A small image diffusion model, trained from scratch.
Model: norm layernorm, width 128.
Training: 10800 steps, batches of 512.
Data: 195000 training examples, 28.4 epochs.
Rows from block 7 of a small image diffusion model, named by matrix and row number. Rows with one number belong to one neuron. Each number is 200 + 30 x the weight over its row's rms, rounded and kept within 0 to 999. All counts start at 0.
After each neuron's rows are labels from the 100 images, of 14848 (inputs lightly noised), where the neuron reaches its highest value: "colour at peak" is the nearest of a few named colours to the mean colour under the peak. Only what is clearly more common there than usual is listed. The data: photos of arthropod specimens (BIOSCAN-5M). In brackets: how many of the 100.
# fc1: MLP up (model.blocks.7.mlp.fc1.weight, 256x128), inputs 0-127
# fc2: MLP down (model.blocks.7.mlp.fc2.weight, 128x256, transposed), outputs 0-127

fc1.12,166,177,182,219,223,195,180,211,219,171,205,187,175,177,223,227,208,251,201,126,183,228,217,174,277,226,231,170,190,160,247,185,166,207,201,196,228,279,188,208,208,196,221,211,253,157,166,170,210,179,201,177,175,184,174,192,252,206,220,193,147,204,201,180,253,217,186,129,216,199,155,186,215,266,229,179,228,215,195,191,187,175,186,155,201,185,193,224,160,218,207,185,182,235,202,194,219,215,196,235,212,182,236,138,236,204,142,211,211,206,274,211,194,174,215,212,252,264,202,166,207,201,182,165,180,133,176,223
fc2.12,186,228,188,156,225,195,237,173,161,206,169,214,207,166,142,210,206,166,168,282,214,214,171,205,134,201,201,303,147,236,165,237,216,174,238,210,175,144,228,202,166,225,191,186,167,237,164,211,171,193,157,222,215,213,188,218,197,244,144,177,166,220,173,229,165,196,179,243,219,235,217,187,206,185,213,237,177,203,157,227,172,181,181,214,169,267,234,176,202,154,166,230,220,215,201,211,195,216,190,180,188,253,191,251,226,151,220,193,250,184,155,208,201,200,175,228,171,164,205,223,189,186,215,222,218,213,187,205
colour at peak: grey (87)

fc1.211,240,191,247,245,160,209,200,183,152,180,226,203,239,214,273,178,221,235,196,227,168,188,158,175,149,165,188,181,185,186,239,178,198,174,147,149,185,217,194,146,167,207,194,180,158,188,200,199,239,180,227,193,244,215,220,201,199,172,198,208,209,189,229,158,222,255,115,182,180,219,257,221,209,272,235,198,181,194,232,232,233,141,215,181,282,210,178,185,161,173,225,236,180,217,194,164,235,194,157,178,213,226,198,205,260,188,189,173,214,174,189,201,202,184,165,201,199,222,209,233,227,225,224,184,207,156,208,232
fc2.211,190,172,148,195,233,175,178,240,194,237,195,171,208,210,160,272,243,201,173,158,224,227,226,246,245,202,166,184,245,254,169,209,185,230,241,224,225,193,170,183,153,187,179,261,266,230,177,185,148,210,180,217,172,168,199,180,154,210,233,166,180,182,186,265,179,177,248,188,199,178,179,172,170,181,168,195,229,227,171,175,183,229,155,224,148,218,229,213,228,202,224,225,209,201,161,217,155,210,224,188,174,178,147,199,203,204,218,208,167,186,202,204,224,202,205,203,162,147,180,243,206,155,156,250,253,218,206,192
colour at peak: black (41)

fc1.238,235,208,159,189,209,193,211,263,198,186,215,228,179,169,243,217,238,195,170,170,273,177,213,243,232,161,239,239,241,156,197,282,198,188,177,185,206,176,170,227,198,215,172,192,171,172,148,158,223,232,223,193,205,217,245,229,183,241,192,215,151,194,208,125,176,209,200,177,254,209,175,183,222,192,183,212,218,223,223,212,219,175,230,202,165,155,224,161,249,189,187,187,231,139,222,205,163,148,150,197,231,211,172,236,216,194,232,152,219,196,192,195,189,171,153,195,196,234,216,213,191,186,184,168,146,258,205,220
fc2.238,196,173,222,178,193,155,179,186,152,231,175,198,181,266,152,241,171,174,203,174,206,194,187,175,193,172,188,249,192,220,218,133,197,160,233,243,237,175,180,190,183,156,215,242,204,254,225,232,211,190,215,176,172,176,181,182,213,128,229,192,110,219,164,158,184,179,189,219,176,238,184,194,176,201,203,245,135,145,209,208,156,207,138,185,184,186,228,179,164,190,186,207,158,187,180,171,223,206,213,217,182,224,207,197,186,188,177,175,181,183,203,219,197,182,268,222,247,152,165,184,210,176,214,206,234,162,253,165
colour at peak: white (97)

fc1.226,253,178,259,218,202,238,233,276,211,146,208,188,227,182,221,217,181,216,206,227,172,253,193,188,210,204,161,213,236,190,140,235,237,224,266,197,193,196,205,275,158,179,201,158,210,188,211,208,176,176,176,192,182,190,192,216,189,251,218,210,196,257,171,154,235,194,195,182,173,141,203,237,208,191,192,176,284,160,248,191,250,158,150,202,193,231,206,228,177,168,193,171,233,233,235,169,167,229,162,179,201,148,217,214,225,215,201,233,204,198,212,211,204,243,206,226,174,210,169,231,226,195,229,247,196,200,180,223
fc2.226,182,219,178,184,201,154,206,177,206,185,247,171,214,162,227,190,185,201,166,208,225,209,191,234,163,213,163,198,188,169,232,200,258,160,178,205,255,163,188,190,246,183,253,226,209,187,149,171,248,246,236,250,167,174,227,186,202,143,229,197,157,233,192,186,223,222,237,238,253,243,173,229,214,204,226,200,127,222,198,200,171,221,234,196,221,171,165,204,157,244,197,212,195,238,181,202,194,257,211,219,255,220,221,242,165,163,147,197,192,223,152,192,208,187,214,204,190,207,219,182,192,153,264,183,146,150,176,207
colour at peak: white (100)

fc1.21,200,179,244,230,216,241,211,182,193,151,226,209,179,202,223,153,214,242,126,209,239,173,195,124,236,243,197,181,206,213,249,228,180,167,190,215,180,215,164,201,135,202,141,242,163,150,154,183,219,237,181,229,227,210,221,188,216,255,226,208,219,192,216,204,218,197,144,200,187,198,197,175,175,231,210,234,137,201,186,248,214,193,166,167,174,223,220,193,199,168,182,177,189,195,167,204,187,225,259,178,194,243,227,210,191,181,186,159,168,193,173,200,206,219,202,197,198,238,182,243,201,187,210,266,115,168,205,147
fc2.21,194,250,182,158,220,160,185,216,233,254,181,191,204,227,148,209,168,206,203,219,212,174,172,256,217,158,169,185,205,161,180,172,209,197,193,259,202,182,174,182,273,184,237,175,219,257,215,217,183,165,195,225,194,224,211,242,217,183,188,196,217,178,179,149,179,207,233,180,202,171,129,224,244,135,218,155,239,219,222,155,202,201,199,219,183,224,155,179,169,193,198,178,196,184,240,237,161,180,127,203,211,208,178,203,163,228,231,208,183,220,169,203,135,135,258,181,213,193,200,186,183,152,190,163,221,215,249,194
colour at peak: grey (61)

fc1.130,188,197,185,233,156,196,182,190,170,167,187,152,226,212,217,229,152,199,232,197,203,164,221,206,209,197,185,184,172,243,234,198,169,175,230,197,179,204,215,217,153,233,170,146,196,200,174,209,158,212,185,144,158,189,160,257,153,231,208,194,214,247,175,188,290,179,231,187,217,170,225,233,189,281,259,240,160,233,236,180,213,210,224,149,161,206,197,200,136,205,233,220,229,217,209,192,261,184,230,225,248,202,180,187,196,227,174,169,258,177,225,226,167,166,219,219,220,208,195,221,172,188,181,159,179,227,210,172
fc2.130,145,212,218,202,210,219,231,171,223,200,219,234,197,187,222,222,253,189,188,194,198,173,206,175,149,174,215,203,181,203,172,217,162,208,192,244,226,200,171,152,212,140,210,283,205,232,227,181,224,278,207,241,264,187,218,174,231,193,225,174,186,158,177,215,220,177,215,208,223,202,178,176,180,185,229,229,234,210,193,211,196,220,193,161,256,181,184,258,211,154,137,210,182,154,191,219,160,227,184,171,199,244,230,179,184,159,223,203,109,236,193,193,199,228,226,145,227,201,207,230,194,227,246,226,192,207,260,174
colour at peak: grey (94)

fc1.218,238,191,203,156,195,264,231,221,247,216,198,146,163,186,197,223,198,216,214,182,221,176,171,188,196,194,197,214,190,156,199,186,169,236,246,169,200,190,190,154,226,186,234,224,188,163,232,156,118,183,235,144,214,109,147,222,250,182,217,191,196,208,283,192,220,194,231,201,192,257,157,214,223,154,201,194,205,166,180,186,191,201,178,277,195,163,234,186,189,200,209,168,196,216,201,217,245,207,223,176,138,215,193,174,212,209,166,224,237,213,220,193,243,175,193,186,258,183,199,234,200,240,217,183,214,199,222,226
fc2.218,170,214,267,282,193,167,166,208,150,178,193,258,205,239,185,168,231,189,215,207,193,209,231,252,146,201,184,183,221,215,227,226,184,231,164,253,216,211,203,207,187,213,199,184,222,250,205,220,232,177,165,185,205,244,201,134,159,203,221,228,168,212,185,218,202,185,182,178,176,133,243,207,223,241,174,210,196,191,179,219,259,159,203,234,212,180,218,167,218,198,165,198,232,170,193,147,187,218,236,244,246,209,151,202,220,176,238,177,149,205,179,182,217,202,241,158,123,197,175,202,219,170,172,227,191,189,246,181
colour at peak: grey (70)

fc1.0,229,218,244,208,198,158,188,246,203,154,209,161,203,158,213,193,244,220,191,218,186,167,232,226,135,185,199,213,188,193,153,142,231,199,219,213,172,173,197,201,201,250,204,122,186,206,183,229,263,158,203,247,172,204,268,176,194,230,174,187,231,181,230,186,163,209,218,209,196,211,177,227,164,182,193,235,193,202,254,253,221,184,230,191,219,176,256,231,168,158,218,176,203,163,207,221,171,227,203,194,227,150,218,201,223,216,216,207,200,259,220,180,242,178,218,232,165,180,134,207,231,242,212,166,261,210,150,182
fc2.0,185,229,126,179,200,198,177,161,154,202,199,192,171,227,172,249,184,128,234,181,240,208,220,245,182,147,219,181,174,230,227,246,220,177,200,203,200,183,187,238,191,181,201,229,193,196,186,190,189,269,167,164,195,163,184,225,222,165,197,193,167,247,192,211,166,182,166,190,227,209,215,204,254,251,171,206,205,190,213,147,234,223,128,217,176,195,198,165,208,186,179,199,205,173,187,163,231,139,196,154,191,262,221,178,160,170,175,214,245,163,197,220,167,215,234,183,191,178,273,169,238,192,197,222,147,238,198,227
colour at peak: white (98)

fc1.210,206,144,227,196,226,188,192,238,268,187,201,204,271,174,239,232,229,279,182,220,137,210,211,215,246,213,158,209,183,177,172,192,217,188,195,202,164,164,178,207,211,228,190,209,169,212,194,210,208,168,237,216,182,207,197,172,234,178,202,255,216,196,258,250,197,173,223,248,226,214,191,195,229,207,193,171,181,178,211,173,187,167,148,240,204,168,165,181,137,177,161,218,197,250,248,216,155,230,194,255,225,254,219,174,231,189,159,186,171,198,212,199,179,239,206,184,203,231,176,181,147,226,248,179,248,173,165,183
fc2.210,192,170,212,198,198,191,247,139,151,168,178,191,227,203,146,215,244,215,120,207,158,178,170,175,178,175,196,192,158,170,215,226,232,226,266,154,219,210,200,214,185,224,197,224,232,187,157,201,222,184,207,195,174,222,160,247,188,222,203,187,214,204,215,241,203,199,190,158,153,179,250,214,179,199,212,139,181,245,162,158,197,268,233,203,231,161,193,196,255,164,260,204,213,150,162,167,204,216,169,166,193,230,238,213,206,237,197,230,208,191,213,273,246,197,161,202,199,216,174,193,194,199,172,231,163,167,172,190
colour at peak: white (96)

fc1.253,245,197,196,204,197,183,173,219,117,208,238,167,207,180,206,225,190,224,246,194,208,213,228,176,215,241,181,213,162,280,192,266,247,173,206,181,198,244,168,169,207,197,227,247,217,195,213,237,232,177,173,206,154,174,151,225,230,172,195,220,222,209,223,219,232,183,213,178,191,193,237,221,240,227,201,192,223,166,190,221,180,221,180,233,223,284,142,193,160,171,193,158,255,226,162,208,169,180,196,217,190,143,224,180,173,219,215,174,192,185,177,226,220,147,222,174,267,232,229,160,234,165,199,237,171,224,182,203
fc2.253,188,204,177,193,200,206,177,191,264,205,170,177,178,265,210,179,226,181,185,208,230,279,176,229,205,199,199,142,195,192,229,197,161,214,204,254,182,169,195,176,224,210,152,194,217,198,170,181,156,218,212,271,264,250,184,180,226,197,247,186,203,209,154,138,168,178,197,201,249,182,173,176,143,183,178,208,201,149,217,184,201,227,181,167,178,166,239,255,186,216,201,231,130,211,223,248,255,215,192,140,179,231,182,181,211,200,169,196,203,193,215,188,212,231,222,194,205,261,219,245,166,215,209,228,217,231,222,235
colour at peak: white (99)

fc1.2,226,191,236,210,179,212,197,176,179,209,239,234,173,218,174,150,198,256,189,187,206,178,196,224,208,243,227,190,230,150,208,220,192,174,200,244,209,200,164,173,200,223,224,191,217,216,192,167,193,205,231,167,209,197,148,195,220,231,168,205,107,196,221,248,150,248,179,159,152,179,177,153,244,256,218,166,225,186,199,196,154,195,247,185,132,233,214,212,173,197,216,149,202,198,252,175,203,201,151,184,203,182,160,212,221,230,211,201,181,148,226,227,209,211,165,142,137,173,220,239,201,177,156,220,219,259,227,214
fc2.2,183,237,162,174,237,214,206,252,193,170,189,216,230,182,226,182,131,177,219,200,150,149,231,187,175,166,132,161,157,212,208,168,231,191,178,195,183,231,246,193,217,207,231,230,150,200,225,248,231,226,152,209,207,189,213,200,193,212,232,234,183,161,201,177,249,216,238,219,211,186,210,234,171,171,224,212,161,196,151,215,238,188,215,242,216,214,205,218,242,200,251,256,150,165,168,206,202,228,192,206,181,179,197,151,203,247,188,171,209,259,167,190,211,198,236,247,253,227,181,226,177,234,260,210,209,153,222,238
colour at peak: white (95)

fc1.186,202,185,196,211,209,197,166,211,247,205,231,215,186,199,195,219,185,208,178,185,211,219,102,153,198,143,210,254,181,249,200,163,181,232,195,224,186,243,197,153,170,181,175,234,219,199,246,228,154,229,161,166,172,231,166,235,231,152,205,216,217,227,172,179,142,211,174,253,200,173,166,182,203,185,202,192,220,213,267,247,194,230,180,144,186,194,201,209,215,143,240,209,151,207,164,214,206,218,148,201,203,204,194,200,186,198,256,261,231,203,199,204,216,188,158,203,207,232,181,210,146,155,224,240,226,214,258,229
fc2.186,184,180,233,144,224,197,239,199,173,181,178,185,242,172,162,224,227,182,226,152,216,184,207,212,183,180,156,184,174,213,171,185,182,217,253,204,214,176,245,180,168,248,192,225,191,182,180,155,211,142,205,233,196,223,198,188,181,219,182,186,136,172,186,229,249,237,254,174,129,90,193,183,239,192,226,214,186,171,199,166,240,179,197,216,193,184,175,228,205,158,193,233,221,238,210,219,175,228,217,195,198,218,180,214,247,166,181,142,159,213,152,160,175,193,199,182,243,242,187,220,196,250,183,184,159,240,189,178
colour at peak: grey (82)