A small image diffusion model, trained from scratch: 64-pixel images, 195000 training examples.
Rows from block 8 of a small image diffusion model, named by matrix and row number. Rows with one number belong to one neuron. Each number is 50 + 10 x the weight over its row's rms, rounded and kept within 0 to 99. All counts start at 0.
Before each neuron's rows are labels from the 100 images, of 14848 (inputs lightly noised), where the neuron reaches its highest value: "place" is the part of the image that holds the peak; "top examples" is what is common among them. Only what is clearly more common there than usual is listed. The data: photos of arthropod specimens (BIOSCAN-5M).
# fc1: MLP up (model.blocks.8.mlp.fc1.weight, 256x128), inputs 0-63
# fc2: MLP down (model.blocks.8.mlp.fc2.weight, 128x256, transposed), outputs 0-63

place: top centre
top examples: order Coleoptera
fc1.216:44 45 49 40 61 56 51 48 51 47 27 49 56 39 44 51 43 27 54 60 49 36 40 63 24 68 57 51 50 56 69 35 42 53 53 45 56 45 55 55 37 47 51 41 44 46 67 36 59 37 33 45 65 45 38 39 51 55 55 61 48 48 63 51
fc2.216:41 59 48 50 45 38 61 51 49 45 51 62 48 70 54 52 47 61 43 56 49 47 46 38 63 51 54 53 49 39 44 64 42 59 45 43 34 47 49 45 61 33 32 64 41 71 41 49 53 64 74 57 33 31 69 55 60 36 38 49 68 56 42 50

place: top centre
top examples: order Coleoptera
fc1.41:78 31 57 48 43 43 48 53 40 30 51 54 60 42 36 56 42 47 41 55 75 42 57 41 39 57 59 50 55 55 50 38 33 46 50 41 54 54 35 54 38 50 35 60 37 44 50 32 30 36 50 53 46 53 50 44 57 58 63 42 58 52 60 69
fc2.41:42 68 57 48 42 52 53 44 65 56 44 44 52 55 62 47 55 53 63 41 40 51 40 57 56 47 53 54 53 37 52 58 60 59 54 63 37 42 83 65 51 57 68 34 54 46 58 59 58 55 43 44 40 64 43 58 66 51 53 55 69 34 43 38

place: middle right
top examples: order Coleoptera
fc1.203:47 68 49 45 38 45 48 54 49 52 52 34 42 32 62 56 54 47 57 41 65 47 62 46 59 46 48 49 42 49 42 56 46 50 47 42 60 42 28 60 35 52 31 39 33 50 65 60 60 43 37 50 61 60 63 53 49 52 47 47 58 52 61 31
fc2.203:54 46 53 35 73 44 63 36 58 49 41 74 62 55 41 38 56 61 46 46 48 50 39 56 62 52 43 60 53 54 48 54 61 45 42 41 68 53 40 45 60 41 57 48 56 44 48 42 32 68 56 42 35 54 29 53 61 53 56 58 35 44 46 55

place: middle left
top examples: order Coleoptera
fc1.186:39 43 40 46 50 56 38 49 30 50 48 58 41 39 52 35 48 57 54 40 57 54 47 68 56 64 41 48 60 51 48 65 42 42 63 64 53 73 48 51 50 42 39 62 45 42 41 54 42 66 29 55 53 44 42 54 54 44 58 51 58 38 55 57
fc2.186:57 43 70 56 49 40 53 44 54 49 47 49 49 38 58 54 63 52 43 57 47 57 48 63 53 44 59 45 51 59 46 52 56 69 51 61 46 39 54 63 37 66 55 44 28 31 43 42 35 24 67 73 41 67 47 53 53 57 39 61 50 65 36 45

place: bottom right
top examples: order Coleoptera
fc1.104:34 49 57 38 52 41 54 62 53 55 55 48 58 51 47 41 59 37 59 45 35 55 61 39 43 54 52 55 72 61 51 50 53 73 43 49 48 55 48 48 40 43 22 58 52 60 41 31 63 49 58 29 49 38 58 55 59 39 58 47 58 45 36 52
fc2.104:51 38 49 53 47 43 50 42 58 46 50 54 46 66 48 77 56 49 50 49 67 45 35 47 45 63 49 52 28 44 49 53 44 36 67 36 47 50 39 60 48 65 69 39 44 40 73 46 36 56 49 54 51 52 35 51 46 59 43 35 44 49 61 51

place: centre
top examples: order Coleoptera
fc1.250:52 61 54 42 51 63 68 50 52 48 55 41 52 53 43 42 50 49 36 71 53 33 41 54 49 41 52 61 36 61 57 48 39 41 33 65 64 76 48 49 64 47 64 51 55 41 61 27 48 50 70 43 55 52 46 44 29 44 53 46 44 59 50 52
fc2.250:41 56 38 59 38 42 50 42 47 55 51 46 59 44 60 46 60 36 51 46 43 49 53 58 50 66 38 41 42 42 65 55 74 52 64 41 38 42 47 51 57 50 34 55 48 57 59 62 54 61 36 58 56 49 44 48 73 60 49 73 63 46 48 44

place: middle right
top examples: order Coleoptera
fc1.248:32 60 35 27 56 58 61 41 41 43 45 50 45 51 58 59 56 48 59 47 44 48 47 40 53 27 35 57 52 47 36 34 50 55 48 37 45 42 42 48 61 55 28 47 35 63 59 35 56 55 55 57 69 51 49 50 73 54 37 41 80 34 73 42
fc2.248:64 44 52 81 72 51 35 51 63 40 51 53 43 53 51 51 56 50 31 47 56 50 57 60 46 55 52 57 38 59 67 54 53 54 42 56 46 57 50 37 51 44 42 47 49 63 55 68 47 37 60 43 40 44 44 48 26 48 55 34 16 75 43 68

place: centre
top examples: order Coleoptera
fc1.137:81 54 51 59 47 60 57 49 57 37 52 53 41 55 48 32 48 60 58 39 50 46 66 50 46 54 48 52 33 64 46 57 57 44 46 36 42 48 54 40 64 49 44 58 61 45 66 55 34 52 60 54 49 51 40 56 37 52 45 39 27 57 46 57
fc2.137:38 70 45 42 22 46 43 42 49 52 53 37 47 44 59 69 32 49 50 48 63 43 56 39 41 53 58 48 53 37 46 67 60 55 51 52 54 44 56 58 36 34 47 59 35 51 44 46 53 39 38 43 57 47 68 50 67 49 57 47 74 42 57 39

place: top centre; centre
top examples: order Coleoptera
fc1.252:57 56 58 66 48 62 81 52 46 41 59 59 34 52 56 57 47 51 64 61 64 56 32 52 63 57 51 49 54 40 57 49 45 58 65 49 46 42 52 41 40 46 48 53 45 62 46 54 47 43 66 67 67 45 38 59 66 35 36 53 47 35 57 43
fc2.252:62 57 37 36 55 30 51 40 54 60 40 48 52 46 38 54 54 62 62 33 57 33 71 46 33 52 45 47 54 35 50 47 44 44 38 50 33 41 55 58 54 48 53 56 59 52 58 49 51 45 53 47 38 32 42 32 44 54 54 31 57 61 65 44

place: middle right
top examples: order Coleoptera
fc1.36:50 43 40 28 59 64 46 47 63 65 57 47 52 25 42 37 54 49 51 52 44 65 63 41 51 50 52 51 49 60 71 37 51 49 44 55 51 46 52 40 44 58 55 59 37 44 54 41 62 38 44 42 51 42 44 49 64 39 35 48 62 38 70 45
fc2.36:37 51 60 48 53 30 52 24 56 53 42 55 67 51 53 42 56 66 42 57 49 43 27 49 69 36 46 53 86 52 50 57 45 52 56 44 49 53 49 54 53 43 52 56 54 27 29 36 55 40 41 58 70 62 52 47 54 50 40 48 65 51 48 52

place: top right
top examples: order Coleoptera
fc1.55:65 57 41 60 69 54 68 57 38 46 48 29 39 44 44 39 63 70 65 50 52 38 47 58 30 54 74 44 56 31 56 50 58 43 44 61 29 53 49 40 49 28 63 52 50 50 63 43 57 54 74 66 44 37 46 43 48 33 50 47 52 44 64 48
fc2.55:49 52 59 40 40 61 44 38 55 55 65 59 69 49 51 72 43 24 38 51 39 49 48 51 50 39 36 63 41 63 56 49 34 61 56 32 61 46 53 60 56 71 54 49 36 56 37 47 42 41 55 43 64 61 58 51 54 65 54 56 64 64 52 55

place: centre
top examples: order Coleoptera
fc1.177:56 43 40 48 67 71 57 53 53 54 66 68 51 57 47 55 24 58 36 42 58 61 76 54 48 55 58 47 51 32 40 42 39 62 43 47 65 43 43 39 62 56 47 44 48 45 62 44 49 44 54 40 61 48 37 35 54 40 67 49 40 43 46 31
fc2.177:41 56 51 42 46 46 56 49 30 51 33 36 45 55 64 51 70 45 66 45 51 49 29 64 64 37 45 45 57 63 33 57 61 46 53 52 32 47 35 59 43 39 50 58 59 39 52 37 55 53 57 53 54 57 54 59 52 57 35 47 51 38 56 68

place: top centre
top examples: order Coleoptera
fc1.63:48 63 33 28 38 33 47 63 27 41 45 61 64 34 62 67 45 51 55 42 48 53 42 53 55 55 49 37 58 45 62 39 37 43 55 53 38 46 58 32 55 38 56 52 48 58 65 56 45 35 36 53 57 62 55 56 40 57 55 59 42 40 58 56
fc2.63:44 46 63 73 62 57 28 46 67 34 49 40 53 65 44 35 54 44 49 62 52 43 60 44 54 42 29 56 49 61 41 53 42 71 38 45 73 59 38 52 60 52 47 40 48 44 44 69 51 52 64 49 43 60 39 40 56 44 56 47 58 49 51 40

place: middle right
top examples: order Coleoptera
fc1.87:57 43 50 50 43 41 66 54 47 57 58 47 76 59 48 33 23 40 58 61 55 40 60 45 38 51 41 44 57 41 53 65 44 37 50 37 60 36 46 59 60 52 56 49 75 23 46 54 53 53 43 48 37 29 59 43 29 60 67 43 49 47 62 54
fc2.87:46 45 30 39 32 55 25 50 63 45 47 36 66 30 41 29 39 58 51 50 37 43 43 46 39 45 55 63 38 46 51 43 38 37 37 76 51 48 54 46 36 58 47 34 49 48 46 42 40 69 45 56 37 50 43 60 56 45 52 27 57 39 54 43

place: centre
top examples: order Coleoptera
fc1.163:34 64 41 51 27 62 56 48 53 48 67 41 47 53 55 55 42 52 61 37 39 60 64 40 40 46 45 51 52 41 48 55 35 43 42 62 47 54 36 48 51 53 57 33 46 56 39 64 40 42 46 57 32 62 46 59 49 65 42 60 50 60 54 65
fc2.163:79 57 36 54 48 56 48 47 32 31 45 42 52 58 50 53 36 64 43 54 55 60 31 54 43 50 43 46 43 57 35 44 54 46 42 46 47 52 50 38 59 43 43 59 33 66 61 40 62 52 61 62 68 60 39 44 41 56 61 52 50 56 46 47

place: bottom left
top examples: order Coleoptera
fc1.235:45 43 49 55 46 51 49 55 50 51 56 50 53 56 45 52 67 46 48 52 54 55 59 56 47 52 40 66 50 56 24 43 44 61 42 58 53 53 49 63 51 50 47 60 45 42 43 52 62 52 43 51 51 64 46 33 45 56 56 31 49 47 57 55
fc2.235:58 43 60 41 47 43 61 50 42 41 51 53 59 53 37 62 46 66 57 55 53 54 63 27 68 53 49 53 57 52 67 49 55 61 66 44 46 54 46 35 41 55 71 49 45 41 59 32 52 55 48 44 35 33 53 52 56 56 57 47 49 45 51 62

place: centre
top examples: order Hymenoptera
fc1.65:47 55 35 64 58 42 67 37 45 41 53 32 59 57 68 55 48 67 39 60 50 46 59 50 61 52 32 43 43 43 57 63 48 48 60 58 45 39 55 38 40 43 47 64 54 52 46 54 58 56 49 52 46 42 46 47 57 60 51 49 52 50 40 24
fc2.65:52 68 59 39 64 37 63 39 50 62 66 38 42 38 33 55 52 34 58 65 59 42 44 46 33 40 74 71 56 53 48 50 42 38 72 42 45 53 50 46 55 49 66 52 41 45 58 61 50 48 48 52 52 69 52 55 50 28 60 50 42 57 57 42

place: top centre; centre
top examples: order Coleoptera
fc1.198:46 28 52 43 34 51 42 64 41 40 48 50 48 53 54 57 62 46 60 43 55 36 59 49 41 69 43 67 44 49 62 48 37 65 42 59 53 44 49 56 46 70 49 37 49 59 50 54 46 49 54 48 54 50 48 44 61 42 52 49 48 59 44 54
fc2.198:57 58 55 55 60 54 58 48 45 58 42 41 53 49 53 58 55 68 68 46 55 70 56 40 57 37 67 39 47 61 46 45 68 38 47 31 67 57 52 28 68 38 50 51 50 53 72 47 53 50 54 50 46 64 48 44 28 71 54 54 47 40 53 46

place: top centre
top examples: order Coleoptera
fc1.224:52 35 53 51 42 44 64 48 56 42 47 45 42 52 46 35 46 49 50 62 59 28 42 58 45 61 59 40 47 54 47 50 52 69 53 51 58 32 33 63 47 46 35 52 44 44 44 54 14 55 43 46 62 39 49 66 63 44 53 62 57 61 42 58
fc2.224:53 42 58 60 57 50 34 56 34 43 41 53 49 52 53 59 54 51 54 29 41 62 50 52 52 54 51 56 62 60 45 40 66 34 36 55 39 63 64 66 53 59 62 36 76 52 54 53 76 46 57 56 42 55 49 34 53 49 44 46 53 40 52 39

place: bottom centre; centre
top examples: order Coleoptera
fc1.229:38 58 58 45 31 51 36 62 54 55 50 60 38 58 43 53 28 57 53 38 45 54 52 44 43 54 50 55 67 60 55 38 54 51 50 44 61 65 45 27 43 38 41 27 64 39 47 54 33 58 49 35 48 19 52 49 53 28 48 43 42 45 73 59
fc2.229:55 46 43 54 66 55 47 35 40 50 54 36 61 41 58 58 60 39 43 66 61 57 44 45 38 52 56 56 41 37 44 48 62 53 56 47 48 52 31 58 68 46 49 59 59 62 51 58 75 50 35 36 56 69 55 47 41 81 55 40 47 50 45 44

place: bottom centre; centre
top examples: order Coleoptera
fc1.110:68 57 40 36 43 36 56 31 48 68 56 43 36 41 49 51 35 60 42 48 61 58 55 63 42 45 62 45 42 56 52 50 44 59 59 42 53 35 53 38 51 45 55 63 52 32 43 40 45 77 43 59 41 54 25 53 68 52 36 46 41 54 50 48
fc2.110:53 43 37 49 39 54 41 49 44 40 37 40 52 54 50 40 54 69 47 48 51 47 69 56 48 55 43 62 42 45 55 35 44 51 56 60 40 61 52 38 48 57 38 55 54 50 23 58 53 58 49 39 57 43 63 31 49 35 41 48 39 82 48 49

place: middle left
top examples: order Coleoptera
fc1.97:30 59 37 67 37 33 64 57 33 60 57 61 48 57 58 36 51 50 30 34 57 46 53 54 34 55 60 61 37 59 45 39 54 56 42 52 60 53 37 49 46 35 37 51 63 43 56 35 61 57 46 42 50 39 50 51 34 41 47 39 55 44 47 58
fc2.97:59 34 52 20 56 56 50 42 45 49 42 42 30 60 45 44 28 39 61 52 57 39 50 62 38 34 59 42 48 32 43 59 49 42 58 54 40 57 51 48 50 44 58 51 66 56 58 65 59 45 59 46 47 56 53 51 43 53 49 76 58 57 52 51

place: bottom centre
top examples: order Coleoptera
fc1.181:50 56 51 24 58 44 59 39 45 48 59 44 53 57 43 53 62 49 53 46 55 36 56 51 49 57 43 48 46 36 42 63 70 57 45 37 71 58 59 58 37 55 28 69 58 42 62 44 45 63 31 39 56 46 58 42 47 50 53 41 23 41 48 52
fc2.181:49 38 51 59 46 43 52 58 61 43 59 51 57 49 50 56 47 44 60 58 48 64 49 43 47 60 41 49 39 71 62 49 48 57 45 47 45 36 33 46 46 48 64 43 68 52 36 42 40 40 40 57 51 55 47 32 55 34 40 53 57 56 45 54

place: centre; middle right
top examples: order Coleoptera
fc1.75:60 43 58 59 49 43 63 52 65 50 39 50 74 54 35 57 60 59 63 38 57 46 33 59 23 61 39 58 42 37 53 48 52 38 66 43 57 57 47 67 40 34 59 45 60 56 53 51 38 38 58 41 41 62 54 55 57 40 50 62 39 39 45 54
fc2.75:51 64 48 51 37 64 59 58 51 44 54 49 41 56 64 41 41 57 59 59 61 44 65 43 76 54 66 51 56 54 50 58 56 39 48 52 59 36 73 37 54 62 35 64 30 48 50 60 53 51 35 56 59 43 46 33 48 63 59 38 53 64 61 35

place: middle right
top examples: order Coleoptera
fc1.72:56 61 59 56 52 50 63 57 53 47 29 72 67 32 43 59 38 42 55 27 53 45 50 41 35 52 56 55 41 50 37 74 42 51 47 55 40 49 48 52 50 48 45 54 66 68 42 53 40 55 55 37 49 80 46 54 48 30 37 75 60 54 53 43
fc2.72:53 48 59 73 40 41 54 64 48 42 50 66 37 62 55 64 48 43 65 63 52 41 30 45 61 61 45 64 57 33 52 57 45 54 61 43 69 46 47 32 57 55 36 47 54 36 46 51 65 49 48 41 40 45 57 56 48 64 50 46 40 43 37 36